config = dict(
    model='contrastive audio-text model',
    dataset='read English sentences (LibriTTS-R)',
    train_examples=15625,
    gain_aug_db=10,
    n_mels=80,
    hop_length=160,
    input='log_mel',
    spec_augment=False,
    win_length=512,
    tokenizer='word',
    vocab_size=8027,
    loss='sigmoid',
    embed_dim=384,
    encoder_arch='transformer',
    encoder_norm='layernorm',
    encoder_norm_position='pre',
    encoder_activation='squared_relu',
    encoder_head_dim=32,
    encoder_fused_qkv=False,
    encoder_bias='qkv',
    encoder_qk_norm=False,
    encoder_parallel_block=True,
    encoder_inner_norm=False,
    encoder_moe='soft',
    encoder_drop_path=0.05,
    encoder_num_experts=32,
    encoder_moe_every=1,
    encoder_expert_mlp_ratio=0.25,
    encoder_slots_per_expert=1,
    encoder_shared_expert=True,
    encoder_subsampling=4,
    encoder_layers=12,
    encoder_width=160,
    encoder_positions='learned',
    encoder_pooling='mean',
    text_encoder_causal=False,
    text_encoder_width=128,
    text_encoder_layers=6,
    text_encoder_norm='layernorm',
    text_encoder_norm_position='pre',
    text_encoder_activation='gelu',
    text_encoder_mlp_ratio=2,
    text_encoder_head_dim=32,
    text_encoder_fused_qkv=False,
    text_encoder_bias='all',
    text_encoder_qk_norm=False,
    text_encoder_layer_scale_init=0.1,
    text_encoder_parallel_block=False,
    text_encoder_inner_norm=False,
    text_encoder_moe='expert_choice',
    text_encoder_drop_path=0.15,
    text_encoder_num_experts=8,
    text_encoder_moe_every=2,
    text_encoder_expert_mlp_ratio=0.25,
    text_encoder_experts_per_token=2,
    text_encoder_shared_expert=False,
    text_encoder_positions='learned',
    residual_init='zero_last',
    optimizer='adamw',
    learning_rate=0.0012,
    beta1=0.9,
    beta2=0.98,
    eps=1e-08,
    max_grad_norm=0.5,
    gradient_noise=0.3,
    max_steps=5000,
    batch_size=128,
    epochs=41.0,
    lr_schedule='step',
    warmup_steps=1000,
    weight_decay=0.3,
)
Rows from expert 27 of block 4 of the audio encoder, named by matrix and row number. Rows with one number belong to one neuron. Each number is 500 + 25 x the weight over its row's rms, rounded and kept within 0 to 999. All counts start at 0. Numbers have three digits each. After the name is the row's rms in percent of the matrix's.
# up: expert up (encoder.blocks.4.mlp.up, 32x32x160), inputs 80-159
# down: expert down (encoder.blocks.4.mlp.down, 32x160x32, transposed), outputs 80-159
up.12 105:447481497477476524525551489442450508486478508509508506542481512488497472506509478504489483507482553527506495515528495520529509480504473514495532490514463462459463450511499501538518534467503469504511550528488483490520494504500486512516512485
down.12 094:480507524483462515536539508513494496459507505529505481479528484513526520528501515449487508481519533506498559493512519508504551498506477528502511534496511488532508483463504519531522510523489524526504454508504511451513513498466448538470491532
up.13 104:541516476481523489502523508531506493487498493496511440550521495517485474533542540493553497468471475490456485504519517501512494428511495492484458506518522496518484481506461517498494506514462456490511472495502506510514460533552480529511537506
down.13 092:479527501471487471557488509470512514460489477500517498518511488512495542521510485498497524496482459536540499520511489454505501493462474513507487494451515534414485477508514544514509526483518499505503505529563529511480503506485505528504476477
up.14 108:487452513457470520512498484510476500477527521495479544463506478480504503495497525484498488483532515496456508503486506515491510491506565541512541534460537461502537471473434486491481497510507472433518484529509485478518516474501493534511496476
down.14 097:505465495481479511496497485520527488495514528482481513500507462493481535487477507477479524494466473448465495506514505534484466491512509524518476540503521517504554488472550490517474503524511502507504553502529466534557509481490493477488517455
up.15 090:488449501513517501545490497486529497475499523509507517486497509473533484491522504482504510476479438546482489523472485466481465512517545515531501528511501505500513530466536524452521506476508543513518515480550512486522464466488496498499478483
down.15 097:497516510493480528443488462484502504490529531449498465509503496520469507494463500499502468485510542486505527509510480551526499495524505477472525490464496505492478485489526492462496551479516498502467527505503476541440499486548495494493518508
up.16 093:510523500472455472493524505495508493525488543496518502521557510481528538513528468523463531489494462536529500491529489499538516486541509494523496511471496540512478497507492483482557429491512455529498541512478534503485524479488504498491490541
down.16 093:487500525476505456543480458483512476481514515509459514558525479485512505520464497479468453463531449478532510477504512559479505489470497524525546499493491473515473490454487471493506488513504540540527503517468500525492473495516469437537538509
up.17 101:465484473466504547504505494453499506525509482429509486463528499516485517480475540525475537467469489504532492490500484510512464511505515497446467442463488508533506472490538511519457521520510462470473494483534524480521484496506503482536494475
down.17 099:515542468468499479505501488452492475540486527563491488510502511503469467495507453468514459531507541540450565493473500502505509505493508476505484502468514491478511488470514509488494514534480489505486525484532468513502494530547480478513481522
up.18 103:496534508499555485519468539566506547495489535515518516498523524532493495512481496488504488528482507500474462492544524489534535502495491459470488472518496499523504520456486542524489501496469489505509467464505551490518493508482471503467450521
down.18 092:501518483509532469506487559535467514483536532472544551485513480493488442528467491506536507452520495475500488511510491501450491506527531473508489468478474528515501486512470457515478461497504512504505503504532462490450498532457452479502480537
up.19 107:460477551480501478514493529454492523494444494520529553449505467515533513480499499498529475527504546490486501495490504501460516534491521492546509462499467551471491507523498464510461518466501504491492506453510484530523456476488502487472516487
down.19 098:548504502465479541479512434481511513516503486549468524481527524502487512503495485535483526529540483472486481517503543455519493505500491498502472489521452529468460510526497481525470435497495500508476528523535528480534516442541545504519452479
up.20 100:514540531514473480529496514488478488520494514486502480489498527509529528476446509521496531488493503481515479518481538534481503458456490563504473460502516516497471490481503509478456494470534514511488462496472570533481472489522486516483493491
down.20 106:484527472499543483484531533493509478511519516483479557457440528489479516518538472553470516532496521512523476485514493501494484501511510506493496493490548457472492487529534450481546508485533538488508480499487515499510476462500527487481496536
up.21 095:495539476462535493524507516483482476490518491475473521502473487522520492479518485501532529503454435530492496525462494510528525478506515481472518508484519487476543538491539507508536539528496498480476530475502493460542503512496441433502499509
down.21 104:489482490500532485528488480515512507519526463544481505554498527490470483484495557473481449507520526501523474472533478471482483505502511508486477483448475520505514501466475505496508472528518473517560478498504500493462545508522481490498493470
up.22 100:510497491490478477473507488517468482512549475517482486500496492528500540482511496497526476493497471488482526475515529500521536484425495514471528491479528509462488493509496499489510544514487565503551515467514526464468532522533482516485492473
down.22 095:483532511515457434557506470484517487537502494476498508500487504517500499505516508517496511483532488459486537494530500530508500519506501500529518504521440544491476497437486503536513481504499514511508529489454475499521531492493519524486539521
up.23 101:547456543518501517493503493481531524511510484487447506487495506497535500467527485535504493544531526531432496501510506526488524507483516463548492502510480455496529520467518512474506496500454530486521521526486445507482473534490494512531482513
down.23 106:496484502462467514464499500540514467534559527508494469510495475526480505491537475462510521493513504502515511481525539546501493488500514525488481524467505501518525490499462522449485478539536532523519467519501522503520478542516494503474493527