A small contrastive audio-text model, trained from scratch.
Data: trained on read English sentences (LibriTTS-R), 15625 training examples.
Rows from expert 28 of block 2 of the audio encoder, named by matrix and row number. Rows with one number belong to one neuron. Each number is 200 + 40 x the weight over its row's rms, rounded and kept within 0 to 999. All counts start at 0. After the name is the row's rms in percent of the matrix's.
# up: expert up (encoder.blocks.2.mlp.up, 32x32x160), inputs 80-159
# down: expert down (encoder.blocks.2.mlp.down, 32x160x32, transposed), outputs 80-159
up.0,104,274,191,188,231,255,296,174,217,215,226,192,201,104,273,157,176,192,192,174,205,189,165,154,274,200,198,199,169,173,245,191,104,192,184,224,192,206,197,204,175,209,247,236,284,177,113,200,201,250,211,204,184,158,228,215,285,196,281,177,189,253,180,255,166,182,274,105,165,198,196,160,194,170,220,187,213,215,174,232,211
down.0,099,232,197,182,228,164,240,227,148,203,160,173,164,234,184,206,242,150,260,171,172,175,150,269,263,242,189,197,145,199,215,261,172,187,184,203,217,238,134,183,179,190,136,238,245,242,229,227,182,173,226,216,212,195,213,165,126,142,99,182,196,151,131,250,184,163,158,237,121,191,152,209,210,165,188,232,246,195,183,153,203
up.1,101,202,201,206,217,201,217,163,173,204,129,229,222,142,229,246,256,250,251,195,112,239,181,195,223,116,218,133,190,261,210,234,239,202,242,213,278,211,111,234,192,169,205,109,262,188,191,190,154,224,152,121,191,252,201,229,208,227,119,231,240,251,185,241,229,210,131,215,227,119,217,156,202,182,222,278,214,191,120,218,241
down.1,101,248,224,188,144,140,241,187,198,315,239,190,158,207,207,167,219,203,203,218,235,197,229,239,211,203,245,251,143,199,126,234,197,162,205,228,169,166,205,199,161,189,209,196,237,225,210,223,143,186,206,208,183,190,162,233,227,235,185,184,215,237,299,211,258,173,188,212,227,203,208,121,175,129,167,288,235,193,216,169,198
up.2,102,225,179,184,218,220,207,235,192,188,145,200,188,185,174,189,244,225,274,187,175,190,205,202,164,159,191,177,149,170,270,185,129,184,174,246,201,172,165,218,247,183,168,182,184,187,110,199,197,197,164,266,245,184,169,201,237,300,235,233,206,204,242,233,309,163,208,286,222,164,235,210,168,132,227,201,203,146,146,151,172
down.2,101,202,192,105,168,216,211,218,218,184,211,212,260,218,239,278,199,234,225,237,139,183,190,246,212,188,157,224,212,248,238,216,217,187,198,166,239,197,172,259,182,217,189,242,259,264,253,191,171,178,178,181,187,213,122,272,196,188,203,151,229,216,145,222,134,214,99,162,288,200,239,254,146,187,153,177,144,160,150,157,220
up.3,091,159,225,210,221,218,225,225,164,213,219,273,109,215,182,143,259,147,199,140,154,230,159,202,198,193,181,205,178,190,156,177,219,217,159,201,288,156,184,188,173,297,230,215,142,188,172,240,195,196,240,229,206,218,184,234,241,161,207,233,195,121,273,203,154,229,157,127,193,164,197,181,220,165,215,191,169,183,115,282,236
down.3,110,202,200,222,202,156,122,146,293,180,175,179,175,215,190,212,135,174,174,259,163,156,172,148,214,150,221,242,189,152,157,146,186,177,191,225,222,247,239,178,186,208,263,159,185,217,152,242,181,219,191,224,216,183,152,231,217,210,189,229,172,216,111,214,143,221,131,248,174,231,203,211,249,169,173,155,272,240,193,257,167
up.4,108,216,189,180,157,161,215,245,162,214,177,164,211,177,247,178,205,135,185,249,218,270,245,204,204,216,192,221,205,173,127,170,178,191,170,181,200,214,165,191,277,277,211,163,163,142,241,169,124,228,118,258,265,166,177,258,198,153,165,163,274,194,160,232,161,163,191,214,181,181,242,171,111,148,186,138,222,208,222,120,149
down.4,101,238,83,190,197,206,213,197,187,246,267,195,200,194,172,276,150,176,169,169,259,205,279,203,273,193,184,246,279,169,195,202,251,168,229,166,143,162,256,275,302,142,203,194,175,221,217,232,173,198,197,224,149,209,198,128,155,250,215,174,230,253,192,169,220,218,122,250,181,122,229,246,139,176,205,174,188,216,221,184,203
up.5,099,185,199,140,253,208,278,215,248,89,223,200,167,172,204,191,166,216,157,223,241,186,203,153,151,215,158,127,185,200,212,208,250,272,191,289,237,196,244,220,206,267,232,255,222,178,202,125,223,223,186,197,246,206,130,201,236,193,180,174,177,231,178,174,206,200,148,203,209,204,233,241,193,171,171,255,260,201,160,289,204
down.5,093,200,154,138,217,241,133,231,151,190,219,230,145,195,195,185,197,138,233,250,236,166,243,230,186,217,238,181,161,158,232,154,279,148,215,230,179,255,200,283,219,166,195,267,279,185,215,188,285,176,164,184,255,204,248,217,185,199,238,203,188,192,222,128,245,166,218,242,291,203,107,209,164,218,207,190,189,249,227,222,141
up.6,101,199,276,180,199,204,225,250,187,199,187,190,249,201,218,149,226,202,208,227,214,185,299,202,121,195,190,188,213,181,225,183,139,198,137,163,122,241,237,166,193,159,212,232,211,233,168,217,232,168,102,139,183,256,96,196,184,236,251,211,220,132,235,180,195,230,166,137,333,189,150,215,203,182,148,176,209,219,123,209,122
down.6,101,189,262,181,223,199,173,248,235,259,202,243,229,215,174,214,207,135,210,132,204,188,154,236,203,184,202,160,238,86,225,230,198,263,256,146,253,166,231,242,197,231,155,221,194,142,209,236,221,143,159,220,222,210,260,176,221,180,238,148,263,178,153,184,154,229,243,248,239,155,189,136,168,277,195,215,201,156,193,241,210
up.7,092,173,208,149,188,212,136,171,169,188,263,225,202,275,214,202,125,210,221,198,267,202,186,191,181,196,261,210,234,215,193,225,156,251,175,205,191,156,224,235,238,186,258,184,224,264,149,195,248,214,191,227,143,241,287,206,207,215,225,250,239,244,201,178,183,222,162,269,148,181,224,250,212,183,175,246,251,135,156,191,119
down.7,105,264,202,224,154,172,159,121,203,182,225,176,151,186,157,235,162,161,123,203,146,237,285,170,245,195,160,144,224,228,176,211,190,130,207,234,211,266,183,226,190,101,160,210,197,171,166,179,168,177,188,213,212,195,203,192,185,161,145,202,210,272,170,253,146,203,272,142,250,231,193,189,216,215,139,93,168,238,234,232,245
up.8,105,171,247,225,184,206,268,231,182,132,204,222,171,204,220,158,203,196,220,295,179,163,247,207,192,195,228,148,164,261,151,204,183,198,208,222,183,228,176,254,230,183,212,140,202,198,192,207,154,246,158,183,156,156,168,242,260,158,181,210,179,257,201,231,234,224,252,208,189,125,138,179,207,107,183,281,215,172,239,218,243
down.8,102,142,144,247,224,187,191,170,159,199,162,212,213,216,205,224,160,128,210,156,194,174,197,206,210,221,208,208,164,173,111,208,184,213,194,230,263,217,216,254,204,160,237,218,221,214,255,241,214,275,231,298,199,205,175,222,187,189,174,122,180,237,208,195,217,191,93,214,227,209,231,109,172,205,134,207,209,267,211,205,189
up.9,090,231,165,204,240,191,186,148,201,227,186,244,232,217,223,182,207,204,237,182,264,183,231,249,176,254,212,289,177,175,138,235,167,266,248,209,273,280,257,197,234,194,243,257,193,204,252,171,204,217,181,146,219,271,205,212,249,251,187,171,232,146,208,144,145,149,174,215,174,267,269,215,79,207,264,203,141,207,240,201,231
down.9,101,186,182,179,142,143,161,184,173,248,214,198,181,202,185,205,113,238,228,171,184,175,200,231,177,189,243,233,175,258,247,248,224,180,215,160,114,270,207,137,141,143,198,155,121,185,191,230,192,171,114,200,188,217,188,235,286,197,132,226,230,253,190,177,219,195,162,204,182,189,243,145,184,209,195,210,179,145,176,160,198
up.10,102,183,204,207,62,172,268,260,180,242,164,198,223,223,245,202,184,211,199,171,220,153,217,162,221,207,242,133,239,229,265,173,202,190,145,122,212,184,123,195,135,197,215,208,222,182,165,161,236,174,248,225,241,167,263,204,156,258,146,238,84,221,209,157,263,199,245,172,164,197,193,148,213,194,184,209,211,145,145,207,238
down.10,095,205,233,176,131,103,187,191,241,157,215,174,231,227,194,163,207,225,177,219,156,241,199,107,270,191,226,205,205,194,131,229,235,215,169,200,213,163,247,185,166,175,216,245,212,135,225,235,206,137,169,185,210,205,235,239,234,249,225,184,290,122,154,196,184,166,158,177,181,126,148,260,139,209,251,218,206,143,167,166,160
up.11,087,189,247,281,229,133,203,227,148,199,185,158,186,130,277,191,213,231,211,204,149,197,206,181,225,264,155,225,132,212,214,234,259,188,214,261,196,226,227,185,219,131,176,199,165,186,208,270,218,200,172,238,208,189,213,228,148,286,145,256,267,184,228,122,129,218,189,190,242,280,147,188,255,155,249,234,192,233,132,271,232
down.11,092,195,205,179,219,176,223,144,182,163,244,132,269,195,238,210,176,170,246,208,134,175,221,184,205,177,155,137,100,204,173,154,135,237,283,246,238,211,219,233,179,163,222,229,233,182,200,162,181,188,272,170,120,146,234,228,250,246,241,155,235,184,191,186,284,153,224,258,249,124,197,178,196,202,191,161,179,115,231,215,98
up.12,101,266,178,174,239,131,123,191,209,227,224,173,141,246,200,216,261,164,218,211,217,213,250,229,180,92,241,124,199,185,223,278,154,172,205,183,247,246,173,217,281,153,320,197,198,214,232,226,227,200,227,140,115,190,184,211,229,211,218,239,173,168,216,182,204,212,203,221,190,157,195,211,246,180,181,193,248,246,192,176,260
down.12,110,277,198,193,256,199,206,235,221,231,246,170,205,225,236,235,196,229,212,200,227,148,120,216,264,183,165,214,180,234,151,137,215,178,190,192,218,215,261,213,161,174,231,193,233,173,195,233,115,299,245,213,165,174,179,202,207,162,235,220,197,198,191,223,253,217,234,198,230,191,109,161,134,272,209,213,334,199,281,170,239
up.13,101,117,202,173,188,125,205,206,232,213,185,299,199,184,201,255,153,227,200,250,181,246,148,150,173,224,168,232,215,105,208,170,205,191,281,167,283,225,211,173,175,181,176,201,173,195,236,224,221,278,214,214,210,209,177,207,185,209,225,137,164,195,192,240,228,136,217,223,204,229,200,136,150,244,171,186,150,122,196,212,260
down.13,093,216,144,207,173,150,240,242,205,202,149,216,231,178,188,163,225,178,235,200,185,196,187,188,252,161,235,96,171,166,169,222,205,212,242,229,203,176,276,213,182,226,196,229,186,171,202,270,123,158,221,299,238,181,175,223,120,238,289,172,220,250,246,188,165,211,231,189,233,154,250,136,140,179,196,172,129,191,192,157,180
up.14,101,247,184,118,170,233,258,141,128,215,228,197,215,275,257,229,257,260,202,269,170,282,125,183,186,226,182,204,203,145,190,164,188,182,279,193,228,206,153,186,176,249,277,220,184,207,160,140,186,200,173,199,139,178,183,216,180,166,185,175,162,251,243,267,209,247,230,121,168,170,159,246,156,153,199,222,177,213,218,131,222
down.14,101,285,201,136,192,216,207,176,210,196,215,214,126,132,173,123,245,257,165,174,162,187,249,205,156,161,168,199,212,216,214,243,189,180,193,207,230,200,234,161,197,170,147,160,161,246,209,264,238,218,161,221,237,198,184,228,169,211,284,246,185,166,243,223,319,150,201,168,236,198,197,244,149,93,185,186,276,203,257,223,232
up.15,087,121,214,193,260,147,212,188,235,180,224,216,216,212,161,220,95,235,226,191,220,206,187,180,157,182,152,247,189,208,227,190,166,214,169,214,120,199,186,161,129,243,197,201,146,214,175,225,275,182,258,219,194,195,255,173,188,300,67,263,167,146,191,170,176,246,206,151,183,126,196,187,265,203,164,132,209,270,189,217,215
down.15,090,208,137,178,170,190,223,175,242,158,156,252,199,228,136,208,269,161,211,209,211,273,176,200,164,170,233,183,306,160,206,162,204,183,163,209,186,165,242,195,229,183,211,193,162,231,217,223,251,183,182,257,296,179,218,224,193,152,192,243,254,206,115,268,241,142,226,211,285,190,244,251,231,249,139,167,254,210,221,123,186
up.16,099,166,235,178,279,185,248,272,265,205,154,194,228,224,267,161,188,169,155,303,172,217,184,156,219,184,304,243,217,208,132,153,168,239,80,177,210,275,122,192,179,246,204,197,193,254,203,166,205,241,204,191,163,193,241,215,128,225,152,180,256,192,192,255,251,185,182,229,174,181,168,165,228,228,169,222,182,166,227,140,158
down.16,096,160,220,197,163,190,189,290,214,171,232,245,199,121,225,228,201,191,160,154,239,210,187,182,238,257,246,156,214,243,185,245,235,228,178,208,209,136,168,157,189,257,241,202,182,247,224,210,206,192,251,184,223,173,216,218,231,138,242,170,190,212,195,178,212,115,216,172,156,225,145,164,194,311,220,276,195,194,262,177,149
up.17,105,218,163,199,191,198,209,173,206,191,201,203,164,208,144,168,201,237,211,226,155,117,164,105,200,197,180,237,235,163,292,186,194,172,161,218,171,217,131,222,185,245,165,168,142,180,108,205,223,166,253,201,148,180,255,146,120,145,99,150,182,164,217,193,321,267,212,186,226,229,172,179,230,193,230,164,240,208,202,209,190
down.17,101,256,216,140,206,205,178,217,249,190,257,143,202,180,262,190,224,173,149,209,319,168,83,156,192,134,242,215,220,239,276,235,232,178,108,203,120,166,200,240,218,269,239,147,174,202,192,148,178,198,201,186,215,245,229,195,225,177,154,194,230,217,307,166,210,232,260,161,193,211,161,135,255,204,202,204,237,207,262,264,211
up.18,102,203,184,212,208,247,229,205,148,213,177,160,212,112,181,163,169,173,108,228,168,128,196,250,209,190,164,249,244,272,167,158,227,197,210,190,229,149,130,160,158,147,166,177,213,191,223,244,152,259,195,159,211,179,187,209,229,248,196,220,185,193,225,152,230,224,295,263,222,163,135,145,136,175,205,282,223,131,215,208,179
down.18,097,222,125,226,198,242,154,191,229,259,152,197,254,137,202,244,174,146,183,231,209,199,200,157,276,184,174,158,224,235,185,235,178,198,193,191,193,142,284,174,215,78,213,202,257,190,256,199,138,148,205,188,169,186,200,179,160,166,140,195,219,217,159,183,185,173,99,223,194,170,197,218,190,220,293,246,170,262,245,158,204
up.19,098,147,235,206,200,220,152,150,239,196,170,169,146,183,215,115,181,198,151,218,224,143,233,232,200,219,212,255,158,191,187,124,176,142,201,244,143,275,182,189,221,155,200,229,170,171,196,166,193,178,180,193,210,161,236,171,172,173,150,201,231,193,233,186,152,135,217,179,169,103,204,169,169,156,167,168,234,155,191,181,281
down.19,096,206,203,227,140,256,199,167,106,225,230,168,201,283,250,237,124,194,207,187,215,230,188,189,124,114,286,126,236,185,130,206,198,208,266,242,241,240,212,203,106,214,143,227,209,226,261,146,212,209,204,140,159,216,217,221,172,217,180,168,211,186,210,247,182,223,197,228,262,144,176,170,184,113,165,162,236,227,234,235,217
up.20,111,216,215,201,267,198,169,233,214,212,164,221,212,230,189,120,204,275,244,235,196,173,213,237,209,235,163,180,213,142,224,226,163,272,212,97,199,209,252,293,196,195,244,184,146,153,165,189,141,197,165,251,149,279,203,212,225,219,249,164,146,182,290,169,172,178,249,217,297,209,187,233,141,239,152,233,157,185,179,208,192
down.20,104,188,223,196,223,271,198,219,193,261,240,271,186,158,255,259,264,250,185,237,224,182,211,202,221,228,150,179,211,238,213,198,178,144,202,169,192,274,236,212,257,204,222,204,240,104,221,140,190,180,220,136,265,245,192,216,220,172,226,168,184,208,174,131,149,155,240,173,160,197,180,204,180,237,209,158,276,151,223,147,230
up.21,107,197,166,190,190,218,268,167,163,209,196,222,198,187,150,216,173,148,233,249,150,239,242,263,225,151,227,270,177,196,193,236,197,246,158,212,211,172,253,157,187,223,233,156,77,225,190,215,207,185,243,199,280,141,209,246,268,156,168,222,215,203,111,162,171,191,190,192,238,328,156,156,186,269,262,150,160,234,167,214,204
down.21,104,130,278,176,283,235,159,224,200,194,156,208,196,160,261,147,219,174,213,201,150,210,227,207,216,181,162,218,189,210,258,125,177,113,176,144,189,204,155,199,171,205,96,179,263,220,179,230,189,208,237,178,138,217,209,261,152,236,212,178,237,185,214,163,279,240,197,204,213,163,172,248,215,220,170,203,207,166,231,183,242
up.22,104,195,185,242,221,115,190,172,225,208,255,164,205,234,227,110,265,285,207,182,217,235,148,102,178,189,249,223,228,204,175,144,189,255,237,285,205,175,120,219,266,180,271,230,259,202,240,176,159,224,192,187,154,273,203,187,200,168,132,200,217,118,171,216,214,262,244,230,204,188,164,188,212,185,155,203,166,237,203,171,238
down.22,111,180,265,198,194,188,222,219,200,190,176,233,202,152,248,102,198,235,228,250,152,195,239,210,182,247,231,217,172,243,208,245,217,254,231,186,95,145,154,208,187,324,207,97,159,149,164,244,190,104,210,243,183,194,210,263,142,209,139,178,255,281,242,166,152,159,232,212,158,185,235,165,239,208,224,205,232,157,184,277,244
up.23,096,232,166,167,250,182,223,149,207,164,182,280,196,225,253,245,197,203,244,203,212,155,238,259,190,211,198,183,186,175,143,230,180,201,223,294,212,220,166,245,229,157,273,178,106,190,209,215,215,213,148,203,171,168,201,187,178,158,250,167,174,125,186,231,245,194,255,183,170,238,262,120,210,226,288,227,210,197,124,131,143
down.23,107,221,135,235,166,199,234,159,230,181,171,257,178,186,210,233,131,214,210,190,204,249,170,185,125,191,166,171,245,119,128,207,196,181,207,180,174,233,286,124,194,199,195,153,268,161,230,129,164,185,208,245,168,186,241,184,255,157,172,185,168,183,175,182,269,198,171,221,242,166,188,201,204,197,255,139,285,139,109,228,172
up.24,099,188,153,199,120,143,260,187,128,123,181,141,215,190,201,205,117,172,172,180,238,191,176,183,214,232,149,249,222,204,259,231,214,169,188,231,254,207,175,128,179,226,173,210,207,190,202,237,257,220,244,139,212,205,229,190,238,205,198,200,169,179,197,203,255,258,241,180,238,271,261,115,219,154,177,266,200,205,202,227,187
down.24,098,203,183,227,173,264,171,207,194,262,189,232,91,267,169,160,211,198,256,159,245,171,163,181,230,219,136,251,152,193,236,176,261,151,228,158,205,199,185,230,278,196,155,261,215,186,189,232,195,212,157,225,174,251,270,262,227,207,168,221,197,215,155,206,229,205,259,152,228,266,207,123,197,190,259,139,206,208,132,209,145
up.25,099,207,277,244,244,222,192,183,179,231,181,232,287,159,224,163,216,216,192,247,174,217,215,154,260,234,217,177,154,256,236,186,207,135,172,215,147,199,178,170,191,235,242,186,217,173,215,146,122,182,195,222,192,208,219,124,188,123,257,146,234,207,155,297,263,169,183,128,203,253,219,260,229,227,137,148,158,123,212,237,117
down.25,106,241,260,242,129,201,213,250,271,197,186,153,285,256,173,218,169,152,266,274,249,181,195,205,207,172,163,196,262,182,238,267,134,224,227,172,137,266,182,187,176,223,205,175,166,200,199,251,256,286,235,241,210,172,210,242,204,221,192,211,179,203,199,192,185,238,115,134,225,132,302,185,231,227,163,155,131,246,249,174,251
up.26,103,213,184,205,190,141,215,205,183,168,269,246,146,139,238,91,220,220,130,184,210,210,228,219,213,124,220,252,246,173,188,211,226,235,159,191,178,129,157,245,265,169,188,206,207,209,224,230,187,118,242,222,229,168,140,188,231,228,250,241,174,131,210,243,233,162,155,282,143,167,228,258,235,159,168,195,158,155,157,116,229
down.26,097,190,115,177,250,287,246,187,234,174,184,193,255,211,221,142,214,158,188,219,189,148,190,151,211,200,230,111,207,190,259,210,222,183,223,250,231,243,152,213,154,168,174,250,212,207,243,166,163,226,178,208,265,116,268,257,206,247,168,224,158,221,184,207,139,152,219,191,231,282,256,196,148,188,259,228,196,161,117,186,234
up.27,096,181,197,144,193,167,223,201,202,169,190,211,168,192,131,228,171,169,208,193,201,209,178,225,243,205,232,171,230,207,323,140,230,211,242,306,198,197,261,207,208,207,195,181,229,232,188,255,232,200,207,254,185,173,216,220,275,165,146,181,147,193,198,229,284,158,214,205,182,219,142,274,256,201,153,169,151,165,179,171,178
down.27,090,139,212,222,348,221,213,150,215,188,177,224,218,312,229,208,168,241,253,164,209,149,232,251,115,227,212,176,254,189,236,176,222,226,164,179,224,238,157,181,210,219,144,217,178,221,232,153,230,150,258,198,239,250,216,259,240,227,229,186,148,197,141,123,166,247,152,199,273,248,205,159,275,237,191,182,119,197,234,232,152
up.28,097,187,198,231,224,183,167,214,222,144,232,221,202,198,203,229,207,190,191,129,213,216,189,182,173,198,133,185,226,203,232,174,191,150,275,186,178,163,235,170,210,158,162,200,297,226,189,130,154,269,158,187,274,200,203,138,311,196,258,175,127,193,132,245,233,186,148,209,238,143,299,265,216,123,251,189,263,109,174,202,214
down.28,097,227,192,169,239,212,217,237,185,306,221,120,273,215,229,201,161,237,168,282,200,192,159,222,101,285,270,213,245,292,226,230,181,268,260,206,180,128,190,201,239,184,186,191,262,148,188,173,222,234,265,228,219,216,173,146,170,180,180,155,157,211,182,245,168,228,201,195,241,200,226,96,177,136,192,263,208,223,222,185,155
up.29,097,225,174,249,170,244,210,166,230,209,224,178,224,109,132,185,221,227,207,268,200,167,188,238,235,218,206,214,259,179,214,189,174,166,235,142,195,210,186,204,193,257,192,173,167,258,195,239,137,125,153,173,201,221,198,248,117,329,230,148,205,194,209,141,179,212,147,224,244,241,192,220,180,202,217,235,191,199,151,136,219
down.29,098,253,171,135,167,218,216,259,173,128,210,167,232,193,238,238,244,254,235,233,240,191,173,211,173,188,187,181,209,213,165,225,146,199,143,170,138,192,222,196,237,188,190,185,231,253,226,244,226,156,241,146,147,211,221,243,174,260,223,252,235,176,273,172,199,182,230,243,201,181,286,262,176,225,200,176,160,193,287,210,244
up.30,102,133,232,142,188,176,180,190,124,220,225,342,234,165,216,219,117,200,168,244,224,181,184,197,265,93,191,172,226,151,187,209,154,147,169,186,172,144,202,176,130,101,115,148,204,134,162,212,221,241,146,215,205,212,185,192,162,191,237,193,203,254,230,221,145,149,136,184,219,141,246,179,233,203,242,192,228,224,221,186,175
down.30,100,163,217,116,189,238,204,228,206,148,230,245,192,178,175,178,204,176,121,228,223,200,247,183,150,225,172,228,180,133,232,167,205,213,199,208,206,211,140,204,216,194,193,200,220,265,138,197,186,272,172,169,245,223,192,238,183,201,197,202,274,170,229,191,174,180,220,211,128,251,205,171,270,84,216,167,213,169,238,207,138
up.31,109,175,191,150,254,191,174,109,249,178,260,171,223,267,219,179,162,167,178,186,241,277,242,176,209,212,196,178,214,218,169,151,161,177,234,205,167,244,122,211,187,194,133,260,124,191,183,179,171,236,189,191,247,211,212,277,255,109,188,241,251,235,160,209,177,259,201,226,194,194,234,283,244,145,247,163,220,194,155,180,203
down.31,100,175,232,259,226,293,226,276,287,203,201,204,159,222,196,191,165,201,168,125,226,186,206,178,201,198,224,222,178,158,156,215,214,226,206,265,131,144,185,211,226,280,201,265,259,267,234,184,132,210,186,299,217,209,179,131,121,174,253,240,302,272,260,172,150,267,194,176,199,184,228,230,222,250,282,162,171,213,162,157,173